A small image classifier, trained from scratch.
Training: muon at rate 0.005, 8900 steps, batches of 384, held-out accuracy 82%.
Data: 145000 training examples, 23.6 epochs.
Rows from block 9, named by matrix and row number. Each number is 200 + 20 x the weight over its row's rms, rounded and kept within 0 to 999. All counts start at 0. After the name is the row's rms in percent of the matrix's.
# convs2: project pointwise conv (model.blocks.9.convs.2.weight, 160x640x1x1), inputs 128-255
convs2.67,099,204,144,249,164,224,215,157,185,184,222,202,203,197,199,185,177,239,218,192,202,256,186,206,189,170,203,211,185,193,230,198,220,198,208,225,210,182,191,232,199,234,211,236,215,182,175,193,188,218,192,204,175,189,240,182,217,212,199,167,211,180,194,215,215,214,237,176,222,194,193,182,226,220,202,199,152,216,198,200,222,211,258,183,210,219,179,213,213,207,227,213,168,194,159,216,176,194,211,212,235,200,210,195,226,202,191,206,186,229,176,179,207,205,227,202,144,193,204,214,207,188,191,219,230,206,224,222,235
convs2.68,101,218,221,145,226,183,241,160,218,213,231,204,199,186,258,169,203,155,211,158,203,219,179,226,221,234,188,221,208,186,212,184,210,156,193,185,210,178,193,192,212,224,228,215,196,230,217,204,243,210,177,220,141,195,194,204,200,171,186,210,179,236,207,222,225,214,229,201,190,201,259,209,198,215,234,187,145,172,214,167,228,226,224,201,212,206,212,208,171,223,217,203,219,175,176,206,239,198,200,199,217,176,215,196,184,210,211,194,214,217,169,219,194,211,210,202,224,209,256,230,206,218,226,187,185,214,228,210,228
convs2.69,099,166,164,155,200,215,202,206,207,189,191,219,186,164,203,178,197,174,214,201,228,196,161,186,193,181,206,186,202,220,226,186,193,244,195,172,207,162,170,200,192,218,194,196,202,165,184,175,231,193,180,202,230,205,197,211,211,210,190,222,202,201,154,254,192,195,210,205,187,194,189,215,204,189,200,269,153,196,222,225,220,215,194,205,214,233,186,219,194,198,191,198,186,190,214,204,208,204,201,189,221,193,109,212,203,233,213,200,193,215,216,232,206,207,195,203,236,187,183,219,180,195,217,219,176,207,180,187,188
convs2.70,097,178,155,241,190,186,170,199,186,162,204,174,204,208,174,215,187,202,196,215,220,221,209,188,204,209,196,174,199,207,173,184,173,200,239,179,194,198,206,184,160,193,210,202,226,177,208,199,203,205,226,197,205,210,186,171,217,176,188,221,190,208,192,185,205,225,201,191,196,174,200,200,178,204,220,234,173,247,189,181,168,207,207,170,182,171,205,198,155,211,214,195,182,205,187,199,216,209,210,183,187,188,157,202,203,229,214,186,195,203,206,202,218,195,181,204,234,196,241,230,193,198,247,192,202,206,204,201,121
convs2.71,105,215,286,206,215,196,188,233,201,201,204,238,214,211,157,228,204,201,195,194,204,187,202,184,183,191,191,180,179,214,186,185,180,215,221,183,210,184,210,195,209,165,170,218,187,197,223,203,190,216,193,201,204,199,230,223,194,171,180,174,205,196,178,193,198,183,205,210,247,213,183,211,178,196,180,181,209,191,213,226,200,175,199,217,202,222,189,202,168,201,178,216,193,216,221,195,202,210,225,202,232,197,239,199,230,213,188,151,206,182,204,170,221,203,213,195,246,201,166,170,209,206,181,198,133,220,188,202,244
convs2.72,102,178,136,263,172,190,211,230,188,217,191,175,203,190,217,203,207,204,236,222,190,217,188,190,175,180,211,150,248,245,185,211,197,221,221,201,172,211,216,179,207,148,186,198,206,176,206,184,204,177,186,193,210,188,192,202,197,218,198,185,225,212,221,200,219,199,231,205,218,208,221,217,209,192,241,290,190,195,210,184,211,218,215,236,182,183,207,201,225,188,219,221,186,204,210,253,222,192,232,212,212,188,159,203,227,198,246,206,194,206,220,211,212,206,200,189,255,188,173,225,201,197,185,213,202,213,179,221,195
convs2.73,104,208,179,246,206,191,211,176,190,175,204,231,191,200,189,193,220,192,188,207,204,203,208,207,222,196,194,212,163,171,223,211,191,188,169,173,185,218,207,161,218,177,180,190,208,205,154,180,193,176,207,224,232,194,193,199,224,198,208,186,187,194,159,223,198,200,223,195,257,198,192,199,218,174,155,234,184,215,220,219,169,174,282,194,178,182,205,197,166,206,227,223,197,223,190,212,190,200,190,200,232,203,183,189,150,201,215,177,209,213,196,155,182,194,186,206,210,222,159,225,198,193,198,165,246,196,203,169,174
convs2.74,100,211,282,178,175,225,221,194,203,184,201,211,188,207,215,190,177,263,202,187,224,232,189,198,182,204,214,229,218,213,195,197,188,190,215,209,238,185,185,179,187,200,205,192,187,179,192,206,207,207,187,211,160,165,217,201,206,192,202,206,191,206,250,176,209,200,240,203,200,184,220,207,175,195,215,220,175,192,173,210,206,156,242,177,202,193,194,180,212,197,227,189,182,178,171,200,185,185,199,185,206,230,243,226,201,211,192,191,209,189,184,182,186,207,177,221,190,210,173,194,218,189,196,193,158,193,194,202,171
convs2.75,098,211,212,162,217,241,211,194,201,212,204,196,212,177,181,199,186,203,236,205,218,196,183,215,204,224,195,201,185,204,194,196,221,188,150,196,228,208,189,225,213,220,195,213,213,192,218,189,196,207,237,194,223,227,203,184,208,196,205,209,211,193,194,163,221,180,211,187,190,178,228,194,209,183,220,188,219,164,176,211,154,199,169,193,235,192,202,178,206,196,170,207,168,179,225,188,205,201,220,207,181,191,205,195,212,227,212,210,195,222,216,230,200,193,224,185,143,189,153,182,189,207,179,206,198,188,199,171,142
convs2.76,098,184,222,199,202,178,208,185,181,212,208,249,197,204,225,214,195,211,183,222,196,160,197,202,172,235,196,180,204,155,197,200,209,184,197,152,176,201,188,203,186,193,195,210,212,210,177,189,212,192,177,215,151,221,198,182,185,204,198,206,219,228,176,152,192,203,164,205,207,201,187,200,190,157,241,226,184,228,229,206,197,181,224,236,195,186,188,192,176,209,180,179,208,194,214,205,217,207,162,192,205,185,227,214,215,196,191,214,190,219,234,167,195,197,180,201,188,221,178,199,189,187,186,209,181,202,194,172,197
convs2.77,104,193,167,220,222,202,208,194,211,172,184,202,205,175,205,221,210,197,192,190,217,189,182,202,215,194,210,233,149,215,205,193,167,192,190,247,195,214,178,188,261,192,193,235,228,194,241,197,197,240,209,209,187,212,195,162,182,196,199,226,234,172,170,198,235,184,203,207,263,189,213,194,201,207,208,160,226,204,217,184,170,178,155,198,195,202,183,206,190,211,198,188,184,230,190,221,215,169,210,205,171,225,209,228,208,188,231,222,195,203,213,223,226,209,175,202,193,208,176,167,188,202,193,224,194,202,208,218,201
convs2.78,109,223,199,164,207,215,189,156,219,212,214,192,216,203,175,183,208,201,191,203,198,191,192,195,171,233,210,157,244,174,180,189,175,199,161,209,181,210,187,208,194,220,211,203,210,187,159,211,221,233,221,189,216,204,224,212,191,198,203,225,213,168,178,206,210,202,205,191,246,207,206,191,197,227,217,270,221,248,193,229,185,219,165,190,167,234,201,226,192,201,175,155,185,195,234,202,207,183,212,197,167,205,228,204,196,173,216,226,189,175,206,207,210,207,216,210,191,192,248,187,206,189,183,210,195,225,221,234,122
convs2.79,106,191,179,223,211,186,203,198,180,186,211,211,198,186,178,206,185,195,212,200,217,225,216,231,188,203,188,182,210,233,211,196,189,198,188,229,157,185,210,176,262,156,175,191,172,208,196,202,196,208,201,199,228,208,203,177,189,183,202,208,205,243,196,211,166,209,183,206,200,224,200,213,189,195,187,228,220,203,191,210,181,143,194,241,214,189,218,233,211,193,216,188,218,190,191,171,186,194,157,200,210,197,220,221,224,216,178,209,189,192,181,188,180,188,191,205,219,207,184,177,198,198,194,195,171,203,207,223,190
convs2.80,093,201,160,200,198,240,174,188,178,222,209,182,190,216,205,202,182,195,184,184,221,227,212,210,189,187,201,203,204,204,165,198,207,241,220,203,193,184,175,162,138,198,211,178,212,253,205,195,186,219,221,224,208,218,223,199,226,182,218,224,167,184,196,244,212,190,163,214,181,204,190,224,183,185,225,206,231,187,213,216,161,205,207,200,189,203,201,179,170,194,178,157,199,183,261,212,236,209,217,200,199,207,188,213,204,216,194,190,195,201,189,197,186,200,191,190,192,183,184,192,182,170,195,166,169,182,189,178,288
convs2.81,101,221,246,273,209,200,184,174,201,166,186,221,205,189,190,219,189,244,213,197,178,201,209,209,175,202,211,203,223,230,177,177,215,220,218,175,213,203,181,211,171,175,207,170,197,198,171,184,206,210,176,195,220,234,193,190,205,214,217,206,230,209,260,198,210,208,201,196,186,223,153,216,178,191,180,133,204,188,168,190,230,220,218,195,179,202,198,184,205,193,196,229,158,197,208,191,197,233,220,228,224,206,269,208,140,204,218,193,189,220,198,173,197,220,178,210,186,215,171,246,206,210,208,208,162,197,210,192,174
convs2.82,098,220,217,189,198,184,214,168,206,212,195,196,174,197,171,204,228,161,203,192,215,234,187,213,202,150,200,230,217,188,223,208,188,188,188,221,217,230,186,181,212,197,194,189,190,206,202,189,209,230,218,206,216,191,208,190,223,200,184,192,198,221,197,201,242,211,184,204,199,182,178,201,215,218,198,146,199,200,177,202,208,194,193,194,217,209,171,238,181,194,224,178,187,212,231,236,217,201,236,209,189,219,184,237,213,211,182,164,205,222,205,237,207,218,186,191,209,199,211,193,190,189,225,174,177,219,195,188,153
convs2.83,101,201,193,213,206,223,235,196,193,204,190,181,207,176,201,179,183,192,174,175,193,222,177,199,208,156,218,221,225,211,202,210,195,217,211,197,253,223,223,195,170,204,186,187,209,160,181,195,221,198,204,186,183,167,213,194,184,189,221,179,241,204,178,198,213,194,190,179,205,202,190,172,199,191,174,201,148,192,209,194,201,175,207,213,222,195,214,218,220,188,192,218,196,246,203,205,197,211,206,226,226,216,228,188,122,191,221,210,207,182,177,178,177,201,204,199,169,214,206,201,208,221,194,186,264,215,214,197,135
convs2.84,099,160,240,193,205,165,172,165,197,195,195,188,187,201,194,222,222,212,171,216,218,196,220,187,186,174,210,230,197,151,185,221,218,189,212,201,231,223,207,178,209,213,200,205,212,189,180,218,191,254,214,196,217,175,214,177,193,195,200,226,213,196,204,187,177,216,187,197,181,183,205,200,196,188,201,126,244,255,237,210,172,185,216,183,239,247,175,198,169,201,184,205,203,218,215,220,235,173,236,182,204,214,185,217,245,177,195,200,201,169,203,200,199,195,194,205,183,209,209,173,201,230,193,221,164,213,206,237,229
convs2.85,099,188,207,245,237,186,204,203,169,234,214,212,212,205,214,146,205,263,193,202,200,211,222,210,197,197,220,196,216,176,209,179,218,151,206,199,185,212,185,201,142,213,211,174,192,224,197,221,205,202,207,192,189,225,196,239,192,187,196,199,172,200,166,190,217,200,209,213,237,197,184,197,196,174,211,247,159,225,196,196,228,198,184,210,175,208,213,210,152,181,212,172,214,220,187,197,201,215,191,215,201,173,203,222,207,201,205,205,210,198,229,196,190,201,203,192,208,200,226,189,191,201,188,210,226,173,199,213,161
convs2.86,113,238,218,181,235,234,236,217,210,215,178,197,191,194,172,214,232,199,191,196,231,180,237,218,190,195,193,165,227,199,204,194,214,194,198,220,231,195,190,203,201,208,198,215,208,212,239,243,193,173,219,195,200,195,192,209,212,228,216,222,159,213,196,174,188,210,252,200,238,221,189,210,175,194,216,184,234,201,148,219,168,172,210,221,222,235,210,202,198,179,182,207,184,208,178,215,202,207,174,208,211,195,238,211,179,232,175,180,205,166,194,199,190,214,182,235,234,185,213,171,234,180,204,198,196,196,166,207,190
convs2.87,098,203,264,234,228,200,205,198,203,158,163,212,208,192,202,195,183,240,188,196,189,166,184,176,204,151,188,223,165,191,176,189,192,218,202,153,227,206,200,188,171,167,191,201,167,190,160,193,197,209,178,218,224,233,229,220,200,204,169,173,187,204,204,253,239,187,228,195,201,206,195,208,181,207,182,186,204,196,214,187,242,198,177,226,186,207,206,208,180,188,218,190,214,193,178,223,158,193,228,198,204,176,259,189,232,225,224,188,209,199,193,179,203,196,199,198,203,194,210,227,210,218,204,201,225,199,210,240,179
convs2.88,103,187,242,148,197,183,205,183,221,187,219,237,198,174,160,191,227,197,184,218,198,232,219,199,192,233,190,245,241,223,243,193,189,185,213,217,215,203,198,198,224,208,219,198,179,183,163,213,193,220,260,211,169,244,181,178,206,214,200,180,198,197,177,226,214,204,204,206,221,189,204,201,208,210,257,175,168,256,197,204,171,214,177,210,202,206,202,229,177,226,191,182,207,206,197,230,201,176,212,201,204,174,221,213,225,203,195,199,205,208,210,218,209,206,207,194,194,212,208,161,223,209,206,215,209,235,205,175,257
convs2.89,104,182,186,187,186,216,189,211,196,206,201,198,183,182,180,236,191,135,181,222,201,253,195,179,179,243,204,169,195,203,240,213,169,189,204,214,172,211,194,226,176,175,187,187,207,236,177,214,180,200,187,215,177,183,197,192,183,214,208,195,224,192,223,221,233,174,183,200,187,182,206,188,189,229,208,166,214,203,191,202,202,160,217,192,237,191,197,217,204,196,184,203,202,192,210,201,201,195,210,183,224,216,155,219,217,155,183,206,168,202,181,194,204,169,173,182,212,201,270,278,186,193,194,236,204,184,202,166,224
convs2.90,095,186,206,210,173,179,174,193,180,204,186,208,192,174,178,203,181,217,201,217,197,197,164,213,209,221,192,219,205,216,207,205,199,151,200,197,216,169,202,194,223,289,190,187,197,174,154,226,214,243,194,184,227,223,195,211,186,226,207,186,202,226,152,190,241,197,203,197,168,186,218,194,198,240,158,213,234,240,207,162,207,185,191,204,195,197,191,200,205,189,188,163,191,198,180,218,205,227,209,216,206,207,191,189,180,162,191,207,203,186,223,194,201,203,228,200,193,188,225,195,196,215,223,199,207,219,192,193,162
convs2.91,094,240,182,130,232,225,215,203,228,229,179,184,215,191,216,188,182,189,212,180,164,155,217,218,180,190,189,194,194,209,183,204,221,196,202,156,145,216,219,188,267,206,189,196,213,201,261,177,191,181,201,190,220,190,208,216,205,185,203,189,205,212,228,182,185,209,171,211,181,187,216,183,230,204,200,224,235,213,204,208,160,212,216,193,218,184,191,209,179,193,227,211,211,222,214,182,149,220,218,196,162,205,130,177,210,169,214,174,217,220,199,214,203,167,229,210,190,186,195,214,199,224,190,175,232,183,186,194,150
convs2.92,101,172,221,194,195,221,197,153,193,181,194,191,213,197,236,213,185,179,224,208,186,178,214,217,202,233,211,218,219,215,174,188,231,203,209,216,165,226,195,210,194,200,198,206,210,228,231,227,220,198,177,216,213,221,218,206,203,196,175,144,216,195,257,215,178,193,189,208,185,222,206,203,198,202,222,187,231,150,252,197,165,223,168,219,199,206,218,192,191,214,231,202,186,203,186,182,179,191,181,177,232,210,186,208,187,231,229,205,196,203,220,193,192,211,200,193,212,200,204,211,218,187,176,174,189,184,229,202,258
convs2.93,105,179,221,216,194,221,227,179,187,226,213,186,180,188,217,168,183,182,226,176,210,170,205,207,214,175,204,173,190,196,175,217,215,174,213,208,201,219,215,187,182,201,206,193,196,205,230,192,199,199,173,212,189,199,214,206,207,219,194,193,223,192,198,167,170,184,199,177,150,187,205,209,189,196,221,203,154,172,193,190,233,226,179,202,195,242,204,207,215,187,204,158,210,191,210,226,188,200,219,203,183,183,239,208,165,219,218,210,196,219,208,208,198,203,190,190,185,214,171,183,197,175,212,188,199,217,178,189,163
convs2.94,098,201,210,152,194,192,252,193,217,219,198,209,228,180,184,196,228,235,181,192,209,160,200,213,219,198,212,215,217,200,159,189,219,198,199,146,176,226,183,175,176,189,194,209,184,205,238,197,211,241,211,210,131,181,190,177,195,237,205,206,217,192,178,220,183,192,175,199,181,180,214,189,181,199,199,173,190,214,180,194,235,214,199,229,251,213,203,236,187,209,208,215,206,197,236,205,207,200,198,177,205,194,177,223,291,201,207,225,207,187,198,195,179,199,210,216,177,179,224,177,185,210,175,213,208,200,195,210,195
convs2.95,104,143,220,226,203,209,187,155,184,203,190,151,202,186,194,193,185,179,228,197,225,201,214,160,203,195,179,190,208,187,207,196,197,228,205,167,210,202,204,200,236,165,200,209,206,194,202,230,176,222,203,206,248,160,206,232,199,172,215,175,196,209,211,231,181,197,233,187,201,190,248,206,196,185,168,210,208,181,209,203,175,144,211,206,178,187,225,172,212,183,195,200,209,194,221,173,188,208,162,201,187,180,171,214,180,251,200,191,222,192,179,171,205,192,224,191,208,208,192,199,191,196,172,214,222,217,210,175,235
convs2.96,104,247,217,188,211,189,164,197,200,230,209,220,188,192,203,177,214,192,185,168,230,220,207,211,206,206,192,228,148,183,202,208,212,140,194,218,212,211,200,207,219,155,196,181,218,217,190,173,177,171,205,201,168,192,189,214,228,187,195,199,182,194,188,203,203,199,206,178,244,188,202,207,226,215,211,217,234,200,189,212,193,210,169,185,214,194,191,154,204,214,197,178,173,221,154,175,231,163,195,198,170,212,202,192,238,211,196,210,195,213,173,182,206,196,187,219,247,188,168,188,209,171,222,152,128,197,186,197,216
convs2.97,101,228,197,211,232,186,165,177,185,188,197,134,208,177,190,179,192,185,233,214,195,210,184,198,174,216,192,220,169,182,228,177,185,176,211,197,179,186,211,237,192,182,229,229,191,234,175,202,191,188,200,204,183,148,184,205,201,205,185,192,168,210,266,160,196,199,182,194,207,189,211,204,211,203,189,216,200,146,212,170,194,203,155,188,185,209,197,187,219,182,208,212,237,196,172,210,185,213,188,173,185,188,238,216,178,200,221,166,208,224,201,238,200,211,174,187,228,194,195,198,184,196,182,177,198,221,181,211,232
convs2.98,117,243,193,184,207,187,186,199,194,206,171,207,203,200,200,239,214,193,222,193,208,184,194,158,158,159,162,215,247,177,229,194,170,250,216,193,181,216,241,220,242,192,210,219,187,233,208,172,205,197,172,206,197,221,200,198,188,155,219,241,219,227,150,208,216,203,235,196,198,196,205,185,208,192,168,211,170,203,206,196,210,195,238,177,186,187,193,171,180,215,190,204,214,177,182,178,224,227,177,207,171,187,223,211,185,206,199,163,197,201,168,231,232,191,168,212,213,196,173,205,191,206,226,190,184,215,190,233,211
convs2.99,099,209,202,208,221,230,196,175,166,244,172,235,185,170,218,201,178,216,180,227,168,195,197,220,182,249,242,239,235,214,195,191,202,203,206,239,200,206,198,200,225,234,180,190,211,179,199,220,205,195,188,180,254,250,183,200,212,201,184,170,191,228,213,187,221,195,205,177,233,208,209,202,202,191,242,204,189,125,201,217,179,193,202,198,198,199,172,216,231,215,205,206,199,197,197,227,198,213,197,203,215,192,201,201,184,175,204,213,221,196,225,209,191,189,183,211,214,187,174,205,213,190,201,209,184,210,190,190,207
convs2.100,094,177,168,208,219,171,159,174,220,190,218,166,198,178,238,201,164,168,219,194,174,194,193,202,179,252,184,177,222,174,197,199,195,106,206,223,190,202,220,171,204,239,191,230,223,222,203,261,189,190,163,205,193,207,213,182,219,217,192,196,208,214,205,204,176,209,157,217,154,190,208,205,225,215,208,198,191,181,214,220,158,179,226,183,215,206,201,216,197,186,207,202,238,216,182,205,189,235,190,183,213,186,163,208,205,179,186,212,224,210,197,220,203,195,223,209,208,193,217,196,203,226,171,233,237,200,180,215,212
convs2.101,100,235,143,198,222,191,224,217,192,167,211,253,216,190,192,214,194,190,246,177,192,147,199,191,203,210,200,159,209,213,191,193,201,180,234,217,166,237,193,221,183,215,192,183,226,183,189,162,198,160,195,207,186,210,231,172,203,174,205,239,199,180,200,165,192,187,213,176,190,186,184,196,220,212,199,151,190,200,241,206,150,183,149,207,201,198,211,198,218,214,175,187,177,236,207,180,201,184,208,194,200,206,201,185,191,231,181,203,215,184,204,199,187,184,196,190,195,207,200,210,188,213,224,176,215,227,225,185,235
convs2.102,097,197,228,218,174,207,186,169,208,169,200,188,202,234,193,182,221,132,213,198,197,247,194,190,189,243,215,244,234,219,178,186,231,208,191,201,220,198,221,197,212,185,183,189,196,166,182,245,179,226,193,208,191,184,186,197,202,206,198,172,222,210,234,178,172,210,165,202,205,168,194,223,205,200,196,222,214,223,213,226,191,211,184,206,200,197,200,212,209,208,207,196,188,182,219,185,195,182,251,178,216,177,204,165,156,187,214,179,216,186,220,216,204,217,201,203,264,194,191,186,205,206,219,174,149,170,191,175,243
convs2.103,098,197,193,187,211,168,180,220,217,215,205,199,188,213,205,179,187,241,193,220,217,212,206,221,212,218,217,213,250,196,241,192,202,193,211,211,184,213,195,194,211,199,215,241,200,164,244,185,215,230,193,201,173,221,227,201,202,210,194,203,251,190,203,165,231,192,196,187,233,197,243,214,199,156,190,219,169,214,187,180,206,208,171,194,232,234,191,179,208,209,195,202,194,198,150,214,218,175,179,207,191,194,194,165,217,204,187,178,198,205,215,223,182,190,215,204,169,221,168,251,199,225,210,190,238,202,242,178,173
convs2.104,101,243,225,176,190,205,229,150,202,216,174,216,207,202,173,194,183,170,219,204,224,113,212,222,204,222,188,187,173,171,160,197,190,241,220,183,175,234,203,200,203,172,203,173,199,174,172,240,199,194,225,201,230,171,218,187,195,231,199,231,189,204,209,218,185,217,206,214,221,192,187,202,189,202,202,201,225,178,195,205,151,197,148,187,170,204,193,184,209,210,178,213,216,220,206,192,212,199,194,200,197,204,272,223,196,181,190,195,207,174,183,188,195,196,168,194,185,215,210,193,212,202,175,196,181,201,220,208,223
convs2.105,100,196,186,214,229,160,197,221,193,219,193,185,207,202,202,204,177,189,218,187,203,218,162,204,200,178,202,224,186,198,171,195,224,183,215,192,187,209,206,230,226,180,203,215,216,218,222,195,183,204,197,181,235,198,211,195,192,168,191,180,193,187,192,197,207,228,225,210,166,200,202,223,209,224,177,240,221,213,237,202,213,175,174,195,197,175,212,197,217,188,233,173,168,170,154,186,187,177,193,233,162,186,222,200,177,184,199,209,213,196,209,206,190,224,203,196,241,173,203,198,196,202,216,200,202,187,178,205,74
convs2.106,106,180,170,186,219,175,217,176,202,183,191,225,211,194,192,170,184,200,220,187,214,176,184,223,229,212,204,213,153,211,189,188,206,190,183,182,179,168,225,206,218,187,223,190,211,176,233,190,195,179,177,196,196,197,186,219,207,190,186,175,244,215,204,242,200,210,180,176,200,192,203,216,191,190,202,226,164,139,148,199,184,212,285,207,241,187,208,204,181,203,201,175,250,178,155,232,165,189,237,211,223,184,202,216,155,206,214,193,190,179,190,187,189,199,206,209,179,167,176,177,191,163,173,222,230,197,244,186,253
convs2.107,102,208,246,206,202,170,214,149,180,226,203,230,210,205,203,200,230,201,248,200,193,174,175,213,209,187,193,225,209,210,165,194,230,204,222,218,228,198,190,223,210,142,209,192,183,171,202,228,234,201,200,192,224,215,196,219,196,174,183,197,149,208,206,270,222,230,234,204,167,189,202,214,212,207,143,178,204,225,164,196,205,178,108,198,171,205,201,175,224,183,208,191,171,187,210,225,234,201,172,205,203,214,215,225,202,202,194,210,195,185,193,210,204,216,208,196,157,206,156,185,193,221,193,219,173,175,220,203,195
convs2.108,092,211,209,211,140,190,205,214,217,211,204,163,187,201,223,214,200,183,179,210,222,200,169,196,214,179,213,179,202,168,203,184,205,186,193,191,163,230,207,233,177,207,196,223,184,184,199,210,213,213,164,187,172,206,209,203,218,204,197,251,203,164,255,201,238,209,191,194,210,194,178,203,211,205,169,196,205,193,228,184,161,199,203,224,216,206,214,177,186,187,187,221,184,187,169,202,221,220,183,225,210,239,211,175,174,228,187,198,193,202,195,164,203,168,221,206,167,233,181,233,184,176,200,202,266,225,247,214,240
convs2.109,093,172,203,177,204,196,217,174,204,197,190,183,208,201,217,197,224,201,239,187,222,226,186,187,216,262,186,225,234,191,232,186,202,142,178,183,182,191,206,186,202,178,196,173,199,164,217,182,202,198,214,178,200,227,204,180,198,192,198,201,203,203,177,171,219,196,197,189,222,216,181,215,208,186,172,158,191,148,205,187,238,209,205,210,205,207,184,189,206,180,190,199,239,167,156,201,201,214,173,211,207,177,179,179,223,220,174,198,197,211,209,186,204,190,210,216,140,185,210,170,189,214,200,194,233,158,184,212,212
convs2.110,101,203,219,208,194,192,214,187,183,217,204,226,224,180,213,173,193,191,210,210,192,240,190,220,191,181,183,222,174,227,215,198,190,228,227,148,201,185,206,215,187,169,193,207,202,202,179,178,218,229,210,184,202,219,193,197,204,188,183,216,171,203,209,223,154,215,204,203,177,174,232,230,224,181,164,205,187,172,186,192,170,214,206,146,218,187,198,180,217,208,198,163,198,214,184,213,167,198,211,170,177,194,251,246,160,181,200,218,209,218,217,179,182,217,207,211,196,201,174,210,189,205,217,210,209,205,182,213,196
convs2.111,097,220,231,200,222,236,233,212,210,226,187,209,205,181,203,210,184,226,205,230,211,170,196,209,182,158,207,192,190,204,195,195,151,194,186,203,231,242,234,221,210,231,201,267,221,208,231,203,246,185,192,211,226,222,204,207,213,197,201,188,204,176,207,241,227,198,236,220,180,206,187,187,165,235,224,139,179,196,224,196,182,207,184,211,224,170,185,212,213,173,206,208,222,176,181,203,222,214,183,190,174,221,189,189,191,197,182,212,214,211,218,207,217,187,177,198,139,192,215,193,204,204,186,176,213,182,172,193,184
convs2.112,099,189,198,198,224,208,156,221,208,206,188,167,195,176,199,206,168,218,207,225,153,176,194,206,189,184,197,223,214,198,167,209,189,194,182,162,198,213,217,199,212,193,219,186,193,198,208,197,195,220,187,203,187,210,206,182,194,208,190,220,200,212,202,233,222,200,213,196,213,199,192,173,187,201,204,150,167,186,167,202,220,195,167,184,188,227,200,197,162,196,218,230,224,195,220,233,177,211,183,199,189,184,280,216,219,193,210,203,187,173,197,183,205,192,200,201,167,186,195,231,201,195,205,212,212,156,205,186,218
convs2.113,099,203,264,275,222,212,182,176,209,207,174,181,199,196,178,203,197,174,169,208,183,152,202,184,194,172,197,229,194,194,189,219,188,217,214,254,232,222,218,186,206,193,199,174,213,170,208,235,217,209,231,210,234,180,191,159,205,205,212,189,222,224,202,233,224,211,180,208,197,197,202,178,212,216,206,171,178,238,182,223,191,191,203,224,194,246,191,199,206,205,186,203,193,201,217,196,207,186,161,216,184,225,251,186,187,187,193,199,214,226,195,211,201,187,187,191,165,170,184,209,196,205,170,191,197,239,163,193,195
convs2.114,090,217,164,192,224,169,224,211,210,251,202,164,206,203,206,215,188,204,218,189,227,157,191,235,198,225,207,206,211,192,197,182,182,167,193,188,197,179,204,199,192,225,200,222,190,205,205,211,181,170,210,199,236,217,182,186,182,216,182,220,209,194,184,109,186,199,152,206,179,202,218,187,194,197,176,197,181,179,177,172,197,186,228,193,225,195,206,238,225,197,214,225,191,175,159,222,221,218,188,192,231,206,154,195,206,186,229,203,167,203,203,227,180,186,216,207,227,170,149,192,160,184,197,181,200,192,186,204,142
convs2.115,099,182,256,204,212,203,216,252,185,197,190,204,210,211,197,169,227,172,192,220,191,177,226,219,229,179,195,208,169,150,238,197,194,180,212,187,216,227,195,170,184,179,197,196,180,207,167,208,198,192,170,200,229,210,219,199,218,187,203,183,213,227,234,195,208,170,185,203,202,179,221,195,206,197,225,245,224,170,217,191,229,162,225,192,236,193,181,206,190,201,179,254,182,216,187,208,217,186,211,215,204,190,227,221,168,219,202,186,186,208,211,158,201,192,216,187,231,202,241,210,202,190,229,159,189,222,177,203,173
convs2.116,098,167,206,276,192,197,198,211,213,177,158,206,175,188,172,227,186,189,193,190,206,180,208,185,216,207,208,214,200,193,193,195,184,181,176,235,226,166,209,225,198,260,184,202,226,186,127,193,239,229,208,205,222,202,192,195,209,231,215,217,214,198,227,211,176,196,198,174,185,208,219,189,200,185,221,179,183,204,192,213,186,175,240,209,236,181,199,211,202,210,195,188,223,168,207,203,207,239,211,204,201,211,226,187,198,170,208,198,165,206,206,214,196,190,176,211,171,208,195,225,186,177,187,212,181,194,175,202,197
convs2.117,101,214,226,213,214,204,201,159,194,185,186,186,194,179,185,182,186,201,226,207,198,142,200,182,208,161,177,182,205,196,183,197,195,254,167,147,260,170,209,218,230,241,200,212,203,193,199,218,177,163,210,181,227,220,199,201,185,188,204,193,197,206,195,239,230,211,206,193,203,204,203,195,188,197,200,178,217,198,202,151,238,219,162,190,201,186,215,198,192,192,190,210,184,185,213,227,207,212,169,213,214,184,261,193,160,207,209,220,186,203,215,197,213,196,199,197,205,192,213,207,204,164,211,195,150,211,209,203,240
convs2.118,098,203,202,154,229,156,214,203,177,197,189,247,189,197,202,226,204,189,205,191,184,202,213,173,207,249,186,150,176,197,193,214,187,144,209,198,216,201,212,268,167,231,196,205,207,200,208,197,194,174,233,202,191,189,198,188,203,233,201,195,188,185,176,176,199,205,201,220,211,203,209,191,189,224,203,193,166,217,206,197,210,218,246,181,152,211,198,209,209,200,161,183,208,225,171,174,228,202,206,171,236,244,183,189,240,206,191,188,199,200,196,205,197,187,206,214,220,182,196,216,214,208,198,219,206,203,206,242,208
convs2.119,109,213,211,229,177,211,196,144,208,190,223,185,178,215,167,206,202,242,222,216,206,222,202,228,214,160,213,175,189,160,171,217,216,206,212,223,171,182,202,184,194,207,212,203,202,215,212,166,191,219,173,216,224,201,228,207,194,247,202,196,185,188,193,133,187,189,181,208,207,197,195,217,210,202,188,227,246,197,227,188,191,199,239,206,208,173,204,207,198,196,211,210,163,205,192,234,208,214,194,205,217,189,225,220,189,222,209,192,216,197,195,163,202,211,202,190,214,216,205,177,215,194,192,226,169,189,177,215,195
convs2.120,102,170,195,181,186,215,193,250,208,220,167,169,195,219,221,207,182,176,182,213,200,221,215,184,183,232,197,207,237,205,196,204,177,166,242,267,208,192,226,208,150,167,185,207,197,213,228,168,194,203,183,211,254,192,182,195,204,205,203,187,175,184,218,166,185,198,167,204,189,184,174,202,198,220,230,201,168,123,207,207,221,169,238,215,173,205,215,243,182,208,213,238,213,173,213,181,175,199,190,171,197,202,187,190,144,199,186,184,207,204,218,151,192,190,181,196,201,206,221,225,209,177,218,231,190,219,184,191,208
convs2.121,094,156,191,214,216,210,206,186,188,177,212,222,188,218,220,204,212,256,194,170,219,218,220,223,209,163,216,196,142,211,187,217,225,247,200,194,226,213,220,187,141,193,216,179,185,230,207,173,177,209,214,209,246,201,203,192,200,216,208,186,201,175,175,210,211,187,180,200,217,231,198,193,253,203,185,279,144,216,220,224,188,206,215,184,191,197,182,219,194,181,221,207,221,199,224,191,192,211,216,230,199,185,168,180,179,208,184,198,220,180,204,168,200,189,193,236,200,226,192,179,213,180,207,182,183,209,191,215,173